Rows from block 3, named by matrix and row number. Each number is 128 + 24 x the weight over its row's rms, rounded and kept within 0 to 255. All counts start at 0. Numbers have three digits each. After the name is the row's rms in percent of the matrix's.
# ada: adaLN modulation (shift, scale and gate of each sublayer stacked) (model.blocks.3.ada.weight, 1536x192), inputs 96-191
ada.1259 132:108128141131133103121126128128105128087135126082150130124128143128112128131139128129078106127154104181143128128127124126123128097148165084151124101127106128128129117085128113128130100128128134115125124126069082127121156061162073128077091080128126064095129076088128130128128128155071146138
ada.1260 068:134124160135128131147098124123138124114128119127142171108122128128124113126128126135118130102143119247140125133128101121185124117138190097139092115123130127112114130127123126115126087106123128130103120118106135066136180129167116121101111071112120119129132125133125126123126123175127137116
ada.1261 112:131110135137107136158100109109161108161113104128127132186109112133114110108109087134155136128119191145137105145160121083147110152128149205109129128092144106079107131126109127108105166105108104149191120103153132192137130142107140108146148153094118171160182180148104107107092110160141110111
ada.1262 107:152117131135113188159101122117142118167115115139130152143112116122132105107107126144142139118112157124133114144165118127158120160108132137103130156117152110098112127186119128111109133098118111151146126134171175160154132204109174112146149130095126192171146151155127118118120115130205100096
ada.1263 069:131120204143127134159097120116155120129121114138122148129114128130117114126126125137126129111129135223132126171122108115130116126130197134125112104122140127107093132118117160106126119095118123129131134158124127109127202122132124113119134114110128124132149137130116119119123116175118129129
ada.1264 096:138099175154117128153092092111139109143102104123129130148107123129101108108117100154123142119131155228146106143126104098127111129137194139124115117108149108105100127092109129115097126108110116151147108130128124142139188103129125105112132122107091123140160122131097111113112108172122129129
ada.1265 083:122123178139128119143106123123129123105127118109135141129122137132115122127129125134097117117150117224147126144114114118132122104152191099140111100124116127123120123096122133120127100113123128129129126137081109113129189091154084122087115075117123090114140100111121125123124122173082143137
ada.1266 114:137099147153113127156094096111137105137119102115148149162108121128098111103121091158122150124137161193165098129135111101135110130143173142130113133100142109110120128088109090111097120109108120163155079093123124168149155104143122107107126105103076122140169123137098107108110109168119129132
ada.1267 193:152109131137111159163107112111161108170119113152130153154108100128126109106108111138171163119114172132134103131154117117160115169119132170105123145112166111102112153136112125107101146105110107156150091103171166146155129191110162108164157143107096193166154172177112108110112109140183105105
ada.1268 143:145101167153109147165095096108146104156111100127142149154106116128109102106115104151145162115128165189151097146137109104145108151132184145122121138102157104095109128124107122108092119102108106156152107128150139162146172154122147106126137123097100164157173127147106107107106104165157117131
ada.1269 106:148106155153106152174085104106154108162111099127143152158103112128116104105110106146138148116132178191152101145141110106154108150129176148121122132103158111093099133123105114104101128094105108160157111122136145153162153150123137103125141124091103165163173143161108108105105104164155120128
ada.1270 220:155120127129118186149126123121145122165114125154118147134118109117148112116114131144166144118102148100119119141139128135144123165110109142103134161126144118106121131193122135119109149125121114145135122131175179134148120206102184118150146148123120188166136154166128125122127120115202108105
ada.1271 114:129111134142107138164084113115144112168118108123135127195113118131115125111113087147146131128128196124147109138162128104128114157128152189111129127100142114094095128102114120116106156090112108162187119110159127201134133125111137116136146164090118155168202158142117110113103114147132115116
ada.1272 123:148104141145107147158095105111149107174113111142128139159111111128124115106105095148177154124123178130140104137145118113136111171125143186105128149105160107104111142129111131115093154094111109163162113122185146183147137167092167109157156175093102201165164160163108108113110110140178098118
ada.1273 120:138111170153119134166116107107136109128123100123150158148105128128102110116121118150118135109136147223165109146129105103144107127133203121130112128113135120111128128122107117103115098128108120153147110124117128134143178117139122108107125097123108121140164117134113112106110109185122128140
ada.1274 035:128119178138121128148045119118144118141119117124105126146118127132121114123121074129134131127125154168125123157121126111143118135129166161117125105110137122102057128091118157119119145046119115133150138142135127136126180138120131120132140137086131161140161153131113119119115118168127127093
ada.1275 090:129114175156113129163081112111132110157124100122137128176109128134101125115118093130127129128130188177149110145133124099128114146127182167120128118105142112094099128081110130114115129090111109142179126132128113176129168114119129113128147130088117146155183144129111112112101112174129126130
ada.1276 064:145116130142110150172094117115145116188115113131136138184115118128124118111113098146142136128125200096144114131165125116136116164126139182111128145110155114099096128127116124119107151094115107164177122122169140203150128151105163117139151152101122176185187149160122116116110115138170114099
ada.1277 154:154108135140110172170113110109155106171114111148132159153108108125126105108107115149159157114117166134140106136153114123162113159119139153109128157110159110101121137156109124108101138114108110161153103116161170154149129185111170108142148139111105182179163157171118109109113108140182109111
ada.1278 152:128124183146128123148115120121128122107128113118138136135120129128106124128128120133108128120137128247150124137123115110132121115140223115135113107120128128122123128099120125118127107121122128130132117127095115118128193092146099123103113096124116093118155109119117126121123121184096136135
ada.1279 055:133112132146112132170089113113151113163121113127141139180112118140115123111117084142156141128129202107152109128163125106141114144128139204118128132106145111097108129117113112114108163094113110165196114098143130206143108132128129114155145134088116175165186199151109113111108113148143112118
ada.1280 139:155112131147107145164115115115149111196120116134131131177115113128123127109111109153157150128126187123144109130144126116130115158127132186110128158116160116116121129125114122121109143118113115175171113119173148178159123137110170114156172164118115169184180159177116109114110114135161107127
ada.1281 130:160104167165108152181116106104150104168112103146141148165104119128107115114114114166131147114128167178159106157132106106136104142128178137116120139111153119110122128121103127104114128124103109163157107129131147147146167125123143106127148127116102137170181128157107112106110103168132128141
ada.1282 190:162106156164110146184111107105157105176112106148136151165106114128116115110112114160146157114127172167151106150134110107140106145127166162114119147111167112108120130129105128105110128121105110167152110127145155140152152141125149104136159128115109158180178152175110107105111105158147120130
ada.1283 101:167104164168109149181120109102150105178108106153130145169103114128117117112112119160139159116128171169155110153131112110133105146128170152106127153116165120109123129128103134106112128127103110167148118134144153146152161136118153102128163129122113148180175139172115109105111104156152117129
ada.1284 088:091150093090148103069141153152106149093141152121113091094152135128146152150141141090126107148127091076099153104116152150116150116128081099128135113147106151150131129129154131157146140134152142092101143128129104118109101128126124156130111139140147112086078118085147144150144153090113135123
ada.1285 109:101147102105137101079156149152089148073148149113128105088152142128141146146145148093117108134128076092108152116121142151114150102128095097140140121143101145148147125135152127151150127145151148090096151128100102117102105121129117150128110125140155100075080108084150144153143152097109131128
ada.1286 140:107146084095143125076148148147116146104136150125115118087146131128155136140137144095128114132121091057089144112126138150128149123127059106129133126142115137138133128162148133145139128138146138091094142129130127099120084161128132145139114135144144123098071125116145144148148145084142129115
ada.1287 208:096150105098146108072149148149101150077140147113120104088149143128139139148144145099108102136128076093101150117113143147114147105128094096139134109144095141146137123133149130149146129142150145088097152137109102105104111115133106149119098128146150092074073108078146148150147149099108140128
ada.1288 209:165107152161108152182116105107149107185113108144137146175107116128115118109111111162142151122128182157155107142137116110131107152128162160115127153112163115113122132124106128109109130122106111175161114129152149157152147132119155107131161134116112151180185138174111108106109106154145117131
ada.1289 122:148107150158108151172093109103163106163112101129149157169102112133110107107109106151133148113129178165159101144146104102158106147128163157123110130102156110100109134112105115101103121099105107163165105119130144153153150130129131103129144123095103154169173151164104107101101102163141116128
ada.1290 179:159106157159109156179114105105154105179116106144138151169106117128113116111108110158145152120128175161156106143138112109135105152128166162115123152112164116111121129123105128108108128119106110171162108125147148160151151137117154106131158135114107157178181146169109107105107106157145120130
ada.1291 201:159110139155109153172109110110151110189114112137134139175109112128118116111112109158152149128127185136149107137142124112137110162128147171112128148111161116111113129119109122113107136115109109172168105116163147167146135139113161111142165150112104164185186152172111111108109108146150115125
ada.1292 344:082145116106146092075134144145103144069141141096126105097145143129130137146144134102101100136135083125115145118117139137114143101136114098144130094138095141140128123108145127143145126129145142086102141129091084113104125094142086144106090113135142085068084103073139144145142145116084144129
ada.1293 312:166105141151106160177113107107159107175115109155135154162106111128122113108106113155155164116122174142148106139146113111149108156122149166112122157112161109110121137136106124106109132112106108170159110121161168151155134159119161105144157135112110168176172158178113107105109107146160109124
ada.1294 111:088149104097145107071145148148092150077145146105127116088150144128140143145142143093112100135128075085104150112125140145116149109128087089141135114142095141140138126131149128149147128139148145090097149131107098118104108120133106149116100125138149102075082109074147147150147148097108134128
ada.1295 054:155104159156109159166116100104148104153107096139142158170098114131098103103116096153130145109129167175159104146133105097129103152129173160109115138105149106101129128108100127096100125122103103158155119129138131150152158108127129102126152127123118130160172130157105105103101099169126120153
ada.1296 277:160105152154107154177110107105156105173114107143140156164105112128115114107108111159147157117128171159158103144143112108147106152128162159114120155110159110110125134129105123106108127120104110170159104120151158150157146143122153105137154131111104161178176151174109106105107105157155114131
ada.1297 105:098150105095146116081143151149101146079136150116120109075149130123142131151153153104121114132123072104092146110114143153128148108124101076144132110146096141146128128144152138146141132135152151083083140136104123092093115140128111153120085117137139100083073113088146153148149150103119149121
ada.1298 192:088148100097145107066145148149105147075141148117124107093150142128140142148142140096114104135128075087102148118121140146116148109128087100139132111143094141145136126129150129149146128138150145085098153135107103114106106123130110148121102128139152107073075112075144146149146150098110137128
ada.1299 074:107144091094142096071148150152098145098138150110121087092151137128132151139142136103115113155128085076107145100117150150100150121128081113137153130138093135160139125124154123155144132139150144094111132124119105130124091112127121150126102136143141110080075109092141146151146151092109135129
ada.1300 211:162108163159111153188114108108152108173117109144138153166107118128115116111112116158138153118128172178157109144136110111145108144128180152120120145113158116113124133128107128109112128122107115170154111128142150143148157135125149109128154128116110151179183139168113110108110108164146121129
ada.1301 063:089147112102144126074158147150110146087137146121122089093151139128145143156137155089120095133128073090101151126117146153114149119128091091133139116145096143144135114145149127154147139144153143079100146136117101116090112124124128147126117137138148100083085103084145151149147149088126128127
ada.1302 126:164103145156108148172115108105157101174117108144142149165104110128118121106104113161146159120127172148157104144143116112148107149127152169113126165112159115114123133127106124106112130122105114173162103120163158154156139139122158102136162138112106165176175152181112103105106105146155108128
ada.1303 426:083147123109148086091128146145103146082142142097118094106146146135131141147144131095099095140138096120110148123113142136107145096140116107143132081140098144137121119096146137145148128123146142088107149138094076112096126089140081145109103119133149085080097106081140145147142146119080147128
ada.1304 192:095150105100150109076145148149102149075140147107117106089149142128142138149148146100104101135128077103102149115110142147112148102132096090144132100145094143145132121131150128148146128140150148089096140130099103098101114115140102148113093119143142086077078107084144150149151149103107144127
ada.1305 535:170107141152108161173119108108155107177111112160132150160108108126122115108108117158158160120121171142145108138141115114144108158119146163109125163113164111114126136144107125108108134124107109167155107119163169150155134160112166107151162146118107170177165157176112108108110108143166110128
ada.1306 090:105142126108150110093137142141105138063136138124126115062141142128133128145140148108103109128128060130110142126112129140128139090132122062143128098142101139137128126129141129136147123141143140083086127132076126073103127125140094140108083089136129086069071095080136143141146141122106150128
ada.1307 064:109145098100138100081144150146078152085144150103113109092151137128133147140146150101127108154128077093089150095097154148093148125128093089148144126144091138149132112132150123151132128140150148098112128126120118123111101124127109145125109129140129094083076119074139149157148146094108137128
ada.1308 139:155105146163106137184106109106148106182119107130143139183107114128113123110109105158140150128128187145159108142147121107134108154127158169115128152109158116110119130110108124110111133111106109170169115125147133169150138126114144108142164142105113162181186150171110107108107106153140116128
ada.1309 058:139118168155108139164093110107159114167114107141134158166102116136108105112116097141147135124129170174147103159139119108142108149131173164104110127111174122104092132108106127104105127092107103152154115122157128169141165127097126108128179126107108139159176143144099110109102105162123120126
ada.1310 135:096151114100150113078145150148104152079134148124103104083148138128143139148145151093117101134128071098095155124107143147116149109128095088134133098146096143143129125141150138148150129139150142082091155139114109089103115128128110149128110128144152099080074117085147150153149149101112136127
ada.1311 080:092145085091141093077139147149094150077138146108128105093150136128141139143138142102120103135128079082112151102128140140126148102128082097132130125137088135143139128131148125147148128131147152096098139122114114121112095129131110148128094127131143120076067124088146144150141147094119128127
ada.1312 154:154107154159110148174108102104153106174112106132136147173105111128108120107113108164140149123129178173158102136137116103131105149129172167120124141109159113109116133108104122107103128117106110172163096119150136164150153126125143108128149139114099140172183141164106107103106105164133120128
ada.1313 114:141116176158124130166111113115138113135122109124136146147114128128104121122126120157114133118137148232158115138128113109130112128141202129128120123116137124118115128091113125111121114124115125150142099126113128134134192085137112116103128106120101110140172115134110120112118114183100131134
ada.1314 225:099148094095145111073152149149107148083142150120120107086151137128145141146145147100124112135127078085097148111112140151117149111128080098139134124146098140147139124144151129151145132146150146089093145129115117107107099129129118148129102128147146111083068117091146148150150149091123136127
ada.1315 141:158109140147105153176110109108149112192118113145137151174109118128120119108108111150151154125128188140154110135144117113139110157124146173114128157109161112112123130128108127113111129112107110169163123125162153173149135150115164110139168141114118176187177148177115108111108108146157113128
ada.1316 093:150105165151106150170093107108172104160117100147137154159101124128109111111108114142131141102128176169157108162133100100146105136128172171119110127111141115097118140118103131100121127093104117158163127138131146143152158128128136098129155117092126157160174139160105103108100109165145113137
ada.1317 086:150116163143113156175096109107161110166124106143141159144104123128124111114104120136153155109127179164149107143145103107154110159128161164113121132109160107099109137130107131101113119094110102155157120129145162135144155160129149103133152109094112168167169156174112112107105105156157113124
ada.1318 354:087147118103147097075137147148104148074142143102120106092147145129136137148145140097102096134132080114107148124114140140114147101132108093141129092142094143140129122121147136145149121132147144083098153140096089096101125102140095148112098114138152089071083107076143147148145148113096142129
ada.1319 036:154124135140124140174123125125141125202127125147130135156124128128125128122126125135157164128125212140135122130130127125134125140128141178125128143126162126126128128139125128125126128127124125180154127128183173144160130183128160124159152128126128209190159162201126124125125125138173125129
ada.1320 229:092147122105148100086142145146101147071140143102121110093146146128132136148147141106098096130132079125112148119112135139113144091135118088146128097141091141142132119122146130144148128138146144088097148137085092099103127096145086145100090110144147077072086092076141147146146146119085149128
ada.1321 239:097149091094145108073146148149105149081144149109125114090151142128144140144144145100113109135127080082106147109118141148122149107128077097144132117143095139146142125137150128149146128140150146093096144128108108106112093127140110149125095123143147111077076114091146147149147150093115138127
ada.1322 103:097150101094148106070140147150097145068140148106122112081149136128139135145145145097112108130128073098103144107115139146121148100134087088144129106142095135140133124132149128146141126139149141091097130128101115096106105126142103148126090122142138092072075114088142145147147150103120139128
ada.1323 139:093149098098148113075145144148095147067141148108127123086149139128139135145147145104104115134128069105110145104123139148127147099128098079151128126143093138149140128134149127147140127138148149097093129124100112105110105128142101150115084113144132104074072106083146147147147149104115141128
ada.1324 175:158103144157103151179110107107159107178116107148145157177106115128115118105106111155146158122128177148159105143151115108143106154124157166115124160107157110111128136128106117106112128116103112172166117124151153162159137139122153107138158136110115169181177151172112105106106106153156109132
ada.1325 261:166108165160110157183114109106153108177111107153131146162105114128115116110111115158144152116128168172152109152135113110138108150128173152111121147114159114110119133128105128107111128122106110166156116129148152145152159138117155105136160132117113153176177142171112108107111106161149119129
ada.1326 154:090151107104149104075148148149098149086139150108116092092151144128137144153146141099104096137128076097105150118110145145103149102128098097137139102146096144149129124127150137150149130142151142083096152146104092105103111103129114151120106130147149083082087098074142151152149149103096145126
ada.1327 124:152113139149111144179102108110161113185120113141132151172110112128125122106114110147155153119129190147151107131143117110145113153128146180114121143113159111109123132125110128109105126107110111174165106120162155148152134150123149109149161134111109171183180161186113112108110110149155115128
ada.1328 097:145110175160115152183108102105155111158118104144139168160104127128110119109116115149126141105134167193165110152132106105138107136130185143127114127113151120102122131114103124106112121124104112167153124127122126133143173118133125109119144118119117125158183129157113112104110106179124128139
ada.1329 133:160107162160113150186112105105155106177110107147131139163106117128114113111112108164139148117128174171155107145136110107134106144128173160113120144111162113111125129124104128106112128119105109167159116129144153145147157128123152105128151128117114151179182136164108109104114105160141125129
ada.1330 263:090145113106145093081136144147098146068142142094128107099146145128130139144146135104096098135136081121115146114117139138111145097134114095145130098137091139143134122113146128145146123130146146092106146131091088112106122090145086145106091114137147082071087099073140143146144147116088142130
ada.1331 142:159107144150108142180114109109160106185122107146143159162108115128119116107107110155150157122126180149152101133152115109144109155127155170116120157112164115113128138127107125105110128118107111167160101122153159151155134147126153106140154128114102169177180150182109106107111108151154116127
ada.1332 174:091148107102148096081141147148098148075145145099129103096149147128134137150145137100095099137129080106112150115120142143106146101131106097145134104143094143147134120123149127146150127132149145088100150128088090114102111097140091148110095116139149085076085101080142147148147148105092143128
ada.1333 222:090149108098150105081147151151103149076144148114116108088151145128141141150147148093110103137128079106101151115116144149122150104128100082143132102146095146146136126135151133150150125140151149083090151137102102096098118124137102151115095118142151101080078107083148148151149152106107143127
ada.1334 202:169106162161110150188118109108151109182115110147129146166108117128116120112113116164142158122128175170153110145135116111134109146128173158118126149116161118115123129125108128110115129123108114168156117129147154149151155133122152108133161130117115156183185140175114109108111109158145120130
ada.1335 101:107151099092145126082147149146112150100131151130101114077146128128153135143135155098128107128120079072088151118114137151124149117127070106128130118146108133141132128165149142145143132134149147087090150137129130083110095146128133146138118134145150127097060128114147144150151147086136128122
ada.1336 057:110149086102148120080161152155105145094144157115125104094158138128145130145152147111120100145129086079108142109123152153115153105128083091144130120145090144152141125141153114157140141175155148101103130121120117108115081124138114157127107140152137108094086111094143154153145151095119128119
ada.1337 529:173110131149110168173127111111150110177115116161137156155111112122126117110111125159156162119123166131147109134143115121147111158118137151113127172116162114119133136154111122112110127132110113171150107119162176147158127169115171111147157138122109171182164149180117111110114111137173111129
ada.1338 032:165117172157129142185129120118126115130126112139138143136113129128112127129129129160125152128131134232154121128130117125128117127128215120129128140127171123129128128129117127110126108129121125164134103129122162139149181127128127117121127079129095126159151117160115125117129114159127128131
ada.1339 183:093149114100148104074145146147099147068139145119118104084147141128138138149144146097110107133128075106098150118112140144116146102128102091137132098144095142144131122129147135146147128137148142085096144136103103095101119118131099147118096121142144093069070111078145147149147148108101142128
ada.1340 106:095150120102150113075137151146110149079134145124098102070146131128140138149145152095117102128128069114087151119095134147119147113128103079134128089144096142136128128134149139144143130135149142073087127135118117077105124128130112147127104128139127085073070109082139151149148144108108145119
ada.1341 213:095150110099149108079148149149107151075139149117115109085149142128142140148146150099112102134128075105096152120111139147121149102128101086142130105147092143145133124140150133149149127140151148083091150137105108092105117124136104149119097121145150092078075109084148149150150149105108141128
ada.1342 158:094153103097149107075144151151098151078145150117128116083151142128146136149146148093118105136129076098099150111124142150128151106128092088140129113146097140142140124140152131149145122139152143085088145131102115103108108131134108152121095113143146112078068114085149150153147152100120139126
ada.1343 157:158112129139111150175112114115151111193124117135137146175115111128125124108115110143156160128126193128146107126150125118141116162127131175118128161115163115116126136127114120114108135114112113175164097104168157166152125152119156115149158143113104177190183162188117110112112115136161115126
ada.1344 100:102146091099143126075155149151103148079142149116128118092150143126147137143141151103110107134128077087112149111116135154122150117128083073137130128143083140148150128150150128148143128153149148092095146130106118112122099128128125150123099123145150107086073091084148148149148150094125131130
ada.1345 052:156107150161114132180105101111145103174119111130130142173109111128114126108120112156128153124131196171163104137128119112136113136128163168127128142114154112114128133113107129110104127125107122183169075108145140155147151121126129111128142128115086142179189135175116110106106112167137128131
ada.1346 117:155109172158114141188106111108150108174117109145133139162107121128115117115115113152138145117129183181152109148128111108128108144128183158115127130111161116107107130112107134108111128116107112168159121135140142137138168127122136109127148128109116132172189133166111112107111108165132126130
ada.1347 124:104147098100143114075154149149101150078144149123129119091149143128142139146147149100118114134129071089101152117122139152119149111128089084136132126145093139148149125150150127149145119145150145088095151130105115105109105127134109147121102116146148111081072112088147148151148149094122130130
ada.1348 200:097150104095148112076149149150098149071142148114124109086149145128141137149145147095112107135128073101104150115117141150118148111128097085141131111145094141146140124139150128147149124143151145089094150131098111103104110127135101150114094116142150100078073110080147149149149150100112139128
ada.1349 156:164108143165110148195116109109151111179119111139138155174110120128117119108113115165134151124128184166159111136143119112138110146128170158123126156113156116116128129126109122109112127121109116181161118122146148152155141133128140110128154128118118153189189139178116109108110109155140117129
ada.1350 064:118142096086147121077145146148091147071146147118123116088145132128142129136158146104113120131128076098095147100106139157108145123128092082150129126150089139146138128133150124147129128137148151099097129123109121102122102124137107150122090127146133098068066098091146145144149147101125133129
ada.1351 107:163108153166109148182113107108152108176120108134143159168108120128112118107114114167130153125129180171160105135138115111140108142128170149128125144112153113117127128118107116107108123124107113176166104121142147154156148127132135109126148122120105144178186140167111110107108106163135122136
ada.1352 239:092149106096146102077145149149103150073143148112124112086149142128139142147143147097113099138128074102102150109118140146115147104128100096140134111143092138147138121130150129148147127139149146083098147131100105106101114114135102150122095121142146096075073110078145147150147149103105137129
ada.1353 106:169115135147115165180121113112156117191118119159133161155113114128126122112116124152156165124126180144138113129137119121138115154125142164121127153117166116118125134138113123110112125122113113169151114122173177145151130171124167113149163133122114181190177155190116113111120111140166116128
ada.1354 174:093146121102146103081140147145101147073135142110115107083147143128134135149145144099107097131128073115103148123110137141115145099129112085141130095142092141140128124131147136145148128134147145080092149142095099095099123108134096148115092118138146083073079103076142148148145147113100144128
ada.1355 227:091150106097149104074140148148106150074140147110120108088148143128139138149145141097107104135128075101104150115117138144116147104128097095141128103142096141143130127130149130147148127132149144082094147131101103098106109116138099148117096122140146095074073109080145148149147148102104140123
ada.1356 174:097146107096146104070142147147105147069139145113120109081146139128139135144142143098112105129128073102103147116118135144119145104128094097138128108143095139142134125133147132145146128136146144080091147130104110096111112121135107145122095122142148098069065108081144146147146147104112137128
ada.1357 162:165106141158104152181117108107149110187116110147134151182107114128119123104110112154153151127128184140154110141142120110132108155124149171109126158113160113110128131128106126111109130124105110174166117123158147165154135135114154109142171148118115165183182149176114107109108108148150107130
ada.1358 195:157105142158106149169107106108154104171115105128149157171105114128111116106107105155137155122131177154164103139150118107144108155128156163118125154107158110109124132111106110106105127114106109174163101110151144168160141129128145105129156129104102160173179147173110105104104106154146110132
ada.1359 075:161106167159107147177099106106144113174115104136130155169103123128106112106111112147130135119130180175163111140131112103127104152129171159120126127106147112098125129118101131106110122115102112162168119132130136150149165119128137106124154126114117145171175126157111107107103107179133121136
ada.1360 274:164105142157106154178112104106155106176114107146139152175106116128114113105108109161146160124128176149159106145148116109142105153126155165117123158109162111112125131128105118107109130121104110173162118121153153161154138143120153106139159138114117168180176150171111105104105106151152112133
ada.1361 160:097151101099149099079151149151100152080143151109119105092153144129140139147152142102114101142128085099103148106115141146115149100128095094145132107145098140147137118129150127151148129145150145088099146125105103101100103112137098151123098129151146093078078106084146150151151149101101140125
ada.1362 051:148123131156124147177123119116146117211124118143137129172114112128123121119116117142139140129124205143148118127143128124128121158128145175114128130126177127119128128119117122115111128124116108157173108122166137176134131136123166117141168128125112158200193145177115119113124112139145128128
ada.1363 115:109128161139128111129124128128115128084128125097137128131128139128111128128131125132082111128142110204145128139125128123122128100141193089140128097126114128128127123096128124128128111126128128123128132134078080130114180062146083128081102094127130060101139082081127128128128128159068141140
ada.1364 322:094148108105147102074147146148099148072141145105125108090148145128134141147148144105102101135134074111113148114115140143113146100134106093146132105143092142147140119124148128149147125144149147091097146131094093108107118099142094147106092117145147082073079101077143148148146148109094143130
ada.1365 102:157105151169110143183114106108155108173116107131138152164108115128110125110112120174128146122128177183160104132128113106136107136128180147123126144110153116115128128118105116106108126127106118171159092119132142144157158123128132109127139128116094130177186128165109109103110106170128128129
ada.1366 195:170109145157110157184119112109154109187116113149133145170110114128121121110111117163149151123128177144152110140138119115133111154125154157113128159116164119115127130131109126110111128124109112174158110125162161154154139143117165110140163141120110154187184141183115111109113109145154116130
ada.1367 194:165107147159110154179111108109159108180111109145131154164108109128120116108112116161144159120127177156154105139137117112147109149128156160118121150113156114112126132128107125107108128117107113173158098120158160144155144145126154107138153130115102162181180148182112110106111108155156115128
ada.1368 189:095150088091147109075143151151099152081144151109120110093150140128145142146146144096123104140128083082101149103124143149118150112128081101141137118146096142147135122137152127151146128134151145089097144125117111116112092130130112151129099128144147107082074113092147150151149151093119135122
ada.1369 156:097152108103148103078146151150102152078140148107120103094151146128138139150147142102096100137128077103107151117118143143108148101128101091143135101144098140144132122129150126147151128135151144087097158137100099109106112110136098148119098124141155090073083102079143151149147149102099142127
ada.1370 153:158103154155107153173105104104152102176114106144133149171105111128113114104109106153147157121128179158150105143143116108134106160128158161112124144110161112105119130120104127105105127113104106168164106124156150160148148136117153105136163134111106160174178152168107105103106104155150115131
ada.1371 043:078131061114129096066131131132127132113129130088128084125132128128131129129128129104128118149128118027124130119139147131120131128128066134128132124130117128129132128107131121137130133130131129115130146120128069169123067092128110131130125137129151128109108129084131130131130131086102128128
ada.1372 199:095149119098148102080147149149102148074140147124118104081149146128142139150145148091110107128127075108100154122110137147119147100128102090138131102146098143144133126134150143148152128139150145085093158143100106092099123120130105148118104118144155097074070111082148147151148150104104141128
ada.1373 233:096149089093144113069146149150106147082144150115124111088150140128146141144141144093122110136128079072105148111121143150125150114128072102139134122143096141145138126137151127150145128139150145089095144128117112111113091130131117148128107128139148115082070119093147147150146150089122132127
ada.1374 123:154108165160109142186113106108149109165117105142154155169108125128108116113112113155128150113132167181169108148147107106143107143128182145123122146109155114114128129118106127107117115116106114166157121128127140152144159127127137108124152114110117146169183128162113109106108105167131119134
ada.1375 047:103143111109136125079144141142099145075133142123123120082146134128135136137141160096098114134138059114111145118086141144116142092126109058150133128136088131153138122140145126144143129140148151102098158138115115102104114125124089149109101124140156072082077068085144144144137146106106127128
ada.1376 384:082148109098147091077133147148104148079142145098119101098148142131135141146145134098106096140132087103107147115118144139108147101135099107141133093140095141141125123109148129147147130127147143087104145130099089112101112099138091148117098126136146093074084112081142146148145148108093142124
ada.1377 144:102150121098148115090146148143107149078136145128115114068144144128141130148142153093112107129128068117098151125115130147121145101128114079136129098147102139139133126152146150140152123138146140072084160155095120075098122129130104142116098105144154097077066109091145150148150143109118143127
ada.1378 187:163107148151106169173112107107154107175115109154141155161105114128122113106107115152148161111125170145150106141142109116151108156119151156110123154111155110109126137139106129107108127114107112169155116129160173143156141162117170106143156131111113167176169152176115108106109106150176111129
ada.1379 280:156108130153108149177111109110152109189117111135139145179110113128118122108110109157148149127128187129155107130149122112138111157126141170116128155111160114112123133124109115112107134117108113177165103109163147172152127143119159111144159146112106169187186150173113109108109109143156113127
ada.1380 054:162111174167107162169128111109133110141115105132158151146112128116100127120114124176115131107141141203168115160131107119135106129128198127126124152119139122124130127123110120109120098136111124154138109132107132141154181110126134108077136109128108126160165095136119117110119105175128127159
ada.1381 146:105152094092151107083156152152106150088143157113118099088153134122148143150151151107127112139127083093104147100107147152125152101128087099148134118147096145152146128134154123154147137155154149099096126119126117101109093128139115152129088132155132100084079119101146154152156154093116143117
ada.1382 105:149102160160107144173106103103157107167110106135134141181104121128108121107105107150138151122138172152166109158144112102138106152128163174121124130100160114106112128108102124108113130107103109162166125130145128167138151128123143104129162134100122156174181145159107103102103102158132115138
ada.1383 064:139128102126128147129128128128141128189128128165127128134128114128135128128127128128183143130114157073115128124134129128130128150122090183119130153128144128128128128153128126128123150128128128135140127122195171143133091187107183128170157166128128189169128174180128128128128128108181115125
ada.1384 140:171108146158110156192120110111140108174120111145145158165109117128118120111114119160141164123128173167157108132142115116145111147128168146122127163112163115117128130127109122110111127126109115176151105120142163153151144145128151110128148126117106161186183135178117110109111110155153120130
ada.1385 219:102147129109147105091152147145100150076142144118117114086147150128135136150146149104100099128130074128103153128104133143111145094130121084144128101145096145145134118133147140146152118148147146084090165152083100084098133103139096146106104112151158078078085100080145148150146146115092146131
ada.1386 174:163108163160110147185108109106156108181115108148135149164106114128116113108113112154144152119128182172150108146133114110136108149128170161117124137114163116110117129122106128107110126116107109164159114127145154149147155140120147106135160128114112158180183144175109109106109106159146119129
ada.1387 124:096144128111145110085140141141107144066132139123117113079142141128131131147146145103103105128128070132102146128104130137121140096129123077141128090140099140136128128129142139138144121135143141077087144147084106080099134106133094143105095104137142082069078098071138144142142141122089148128
ada.1388 126:094153096094148098079143153154102153088143153110115099096155144128145142150144138091116108147128084082097152110123149149113153113128086110139138111145100143155128120125154133153152130128153146086095160131110104110097102117128112155128110127140159112087084121089147150154151153092105138125
ada.1389 148:164107160163110151186108108106154108176114106145132149164104116128115112109111117153141149120128181173156108146136112108143107147128171153117123138113157118106121130125104128105110126121104110163159111127143149145146158137127147106131155126115110155179177140175112108106108106163146118128
ada.1390 080:160109175162110154180112102101150112175109105153137141157101126128108117110107113156138148119133164172162112158137110100131104144129179148113126134115164117111114128117102127105117126124103102160159125137147139155145166122113140100126160126116119125173173134163109112105109101163127122135
ada.1391 051:158110174169108134177124105102133115143128104136166163157103128127102128106108115148125136123141151195173115138139103104154105126129188126128123146110159120117128128108104129112121088128104113150152117130104130129149177102130122106112142101123109125148170125152115108111104104175119129163
ada.1392 305:167105140153107162175123108107153106180112110151138151163108111124119117108109117165150161121128171144155106139145114115144108155122147151114123170114162112114128134139107122108110129127106112172153104122158167157159136151118167107139157132119105165184170143176113108106111107144160115131
ada.1393 138:095151102095147109075143150150097148074142148113123101081151139124142136148146144091115102136128073099101149110121143152126149105128096086141128111145095145146136125131151128148147129136151144080091138128103114105104106125135104149121094118140141110080072106079145148152147150100115140125
ada.1394 180:149108144157107145178104107109155108183116110133136138180108110128118120107110106151152151126128188149154106139145120108138111157128155170112124142110166115104116138119108124108107133107108108170165107116162143167151139136117150108144161136106111163180183150180111107106107108150151114127
ada.1395 224:163107150158109153181110108107153108175118108141141159168108115128115114107111112157146155122128178162156105137145114110144109155128162157117121154110162112109124135127106122106109126118106111170160100116148154155156145142125147108135158128111102161178180145176111107107107107159152114128
ada.1396 145:164111142149111153174113111111158113193117115152128144168111112128125119109112111152161148124123185142137110136137120114135113162127145182107128147115163116113118132127110128112110135114110110166162112124176157153151136151117168111151168156119111168182177159181113111112113110144162111126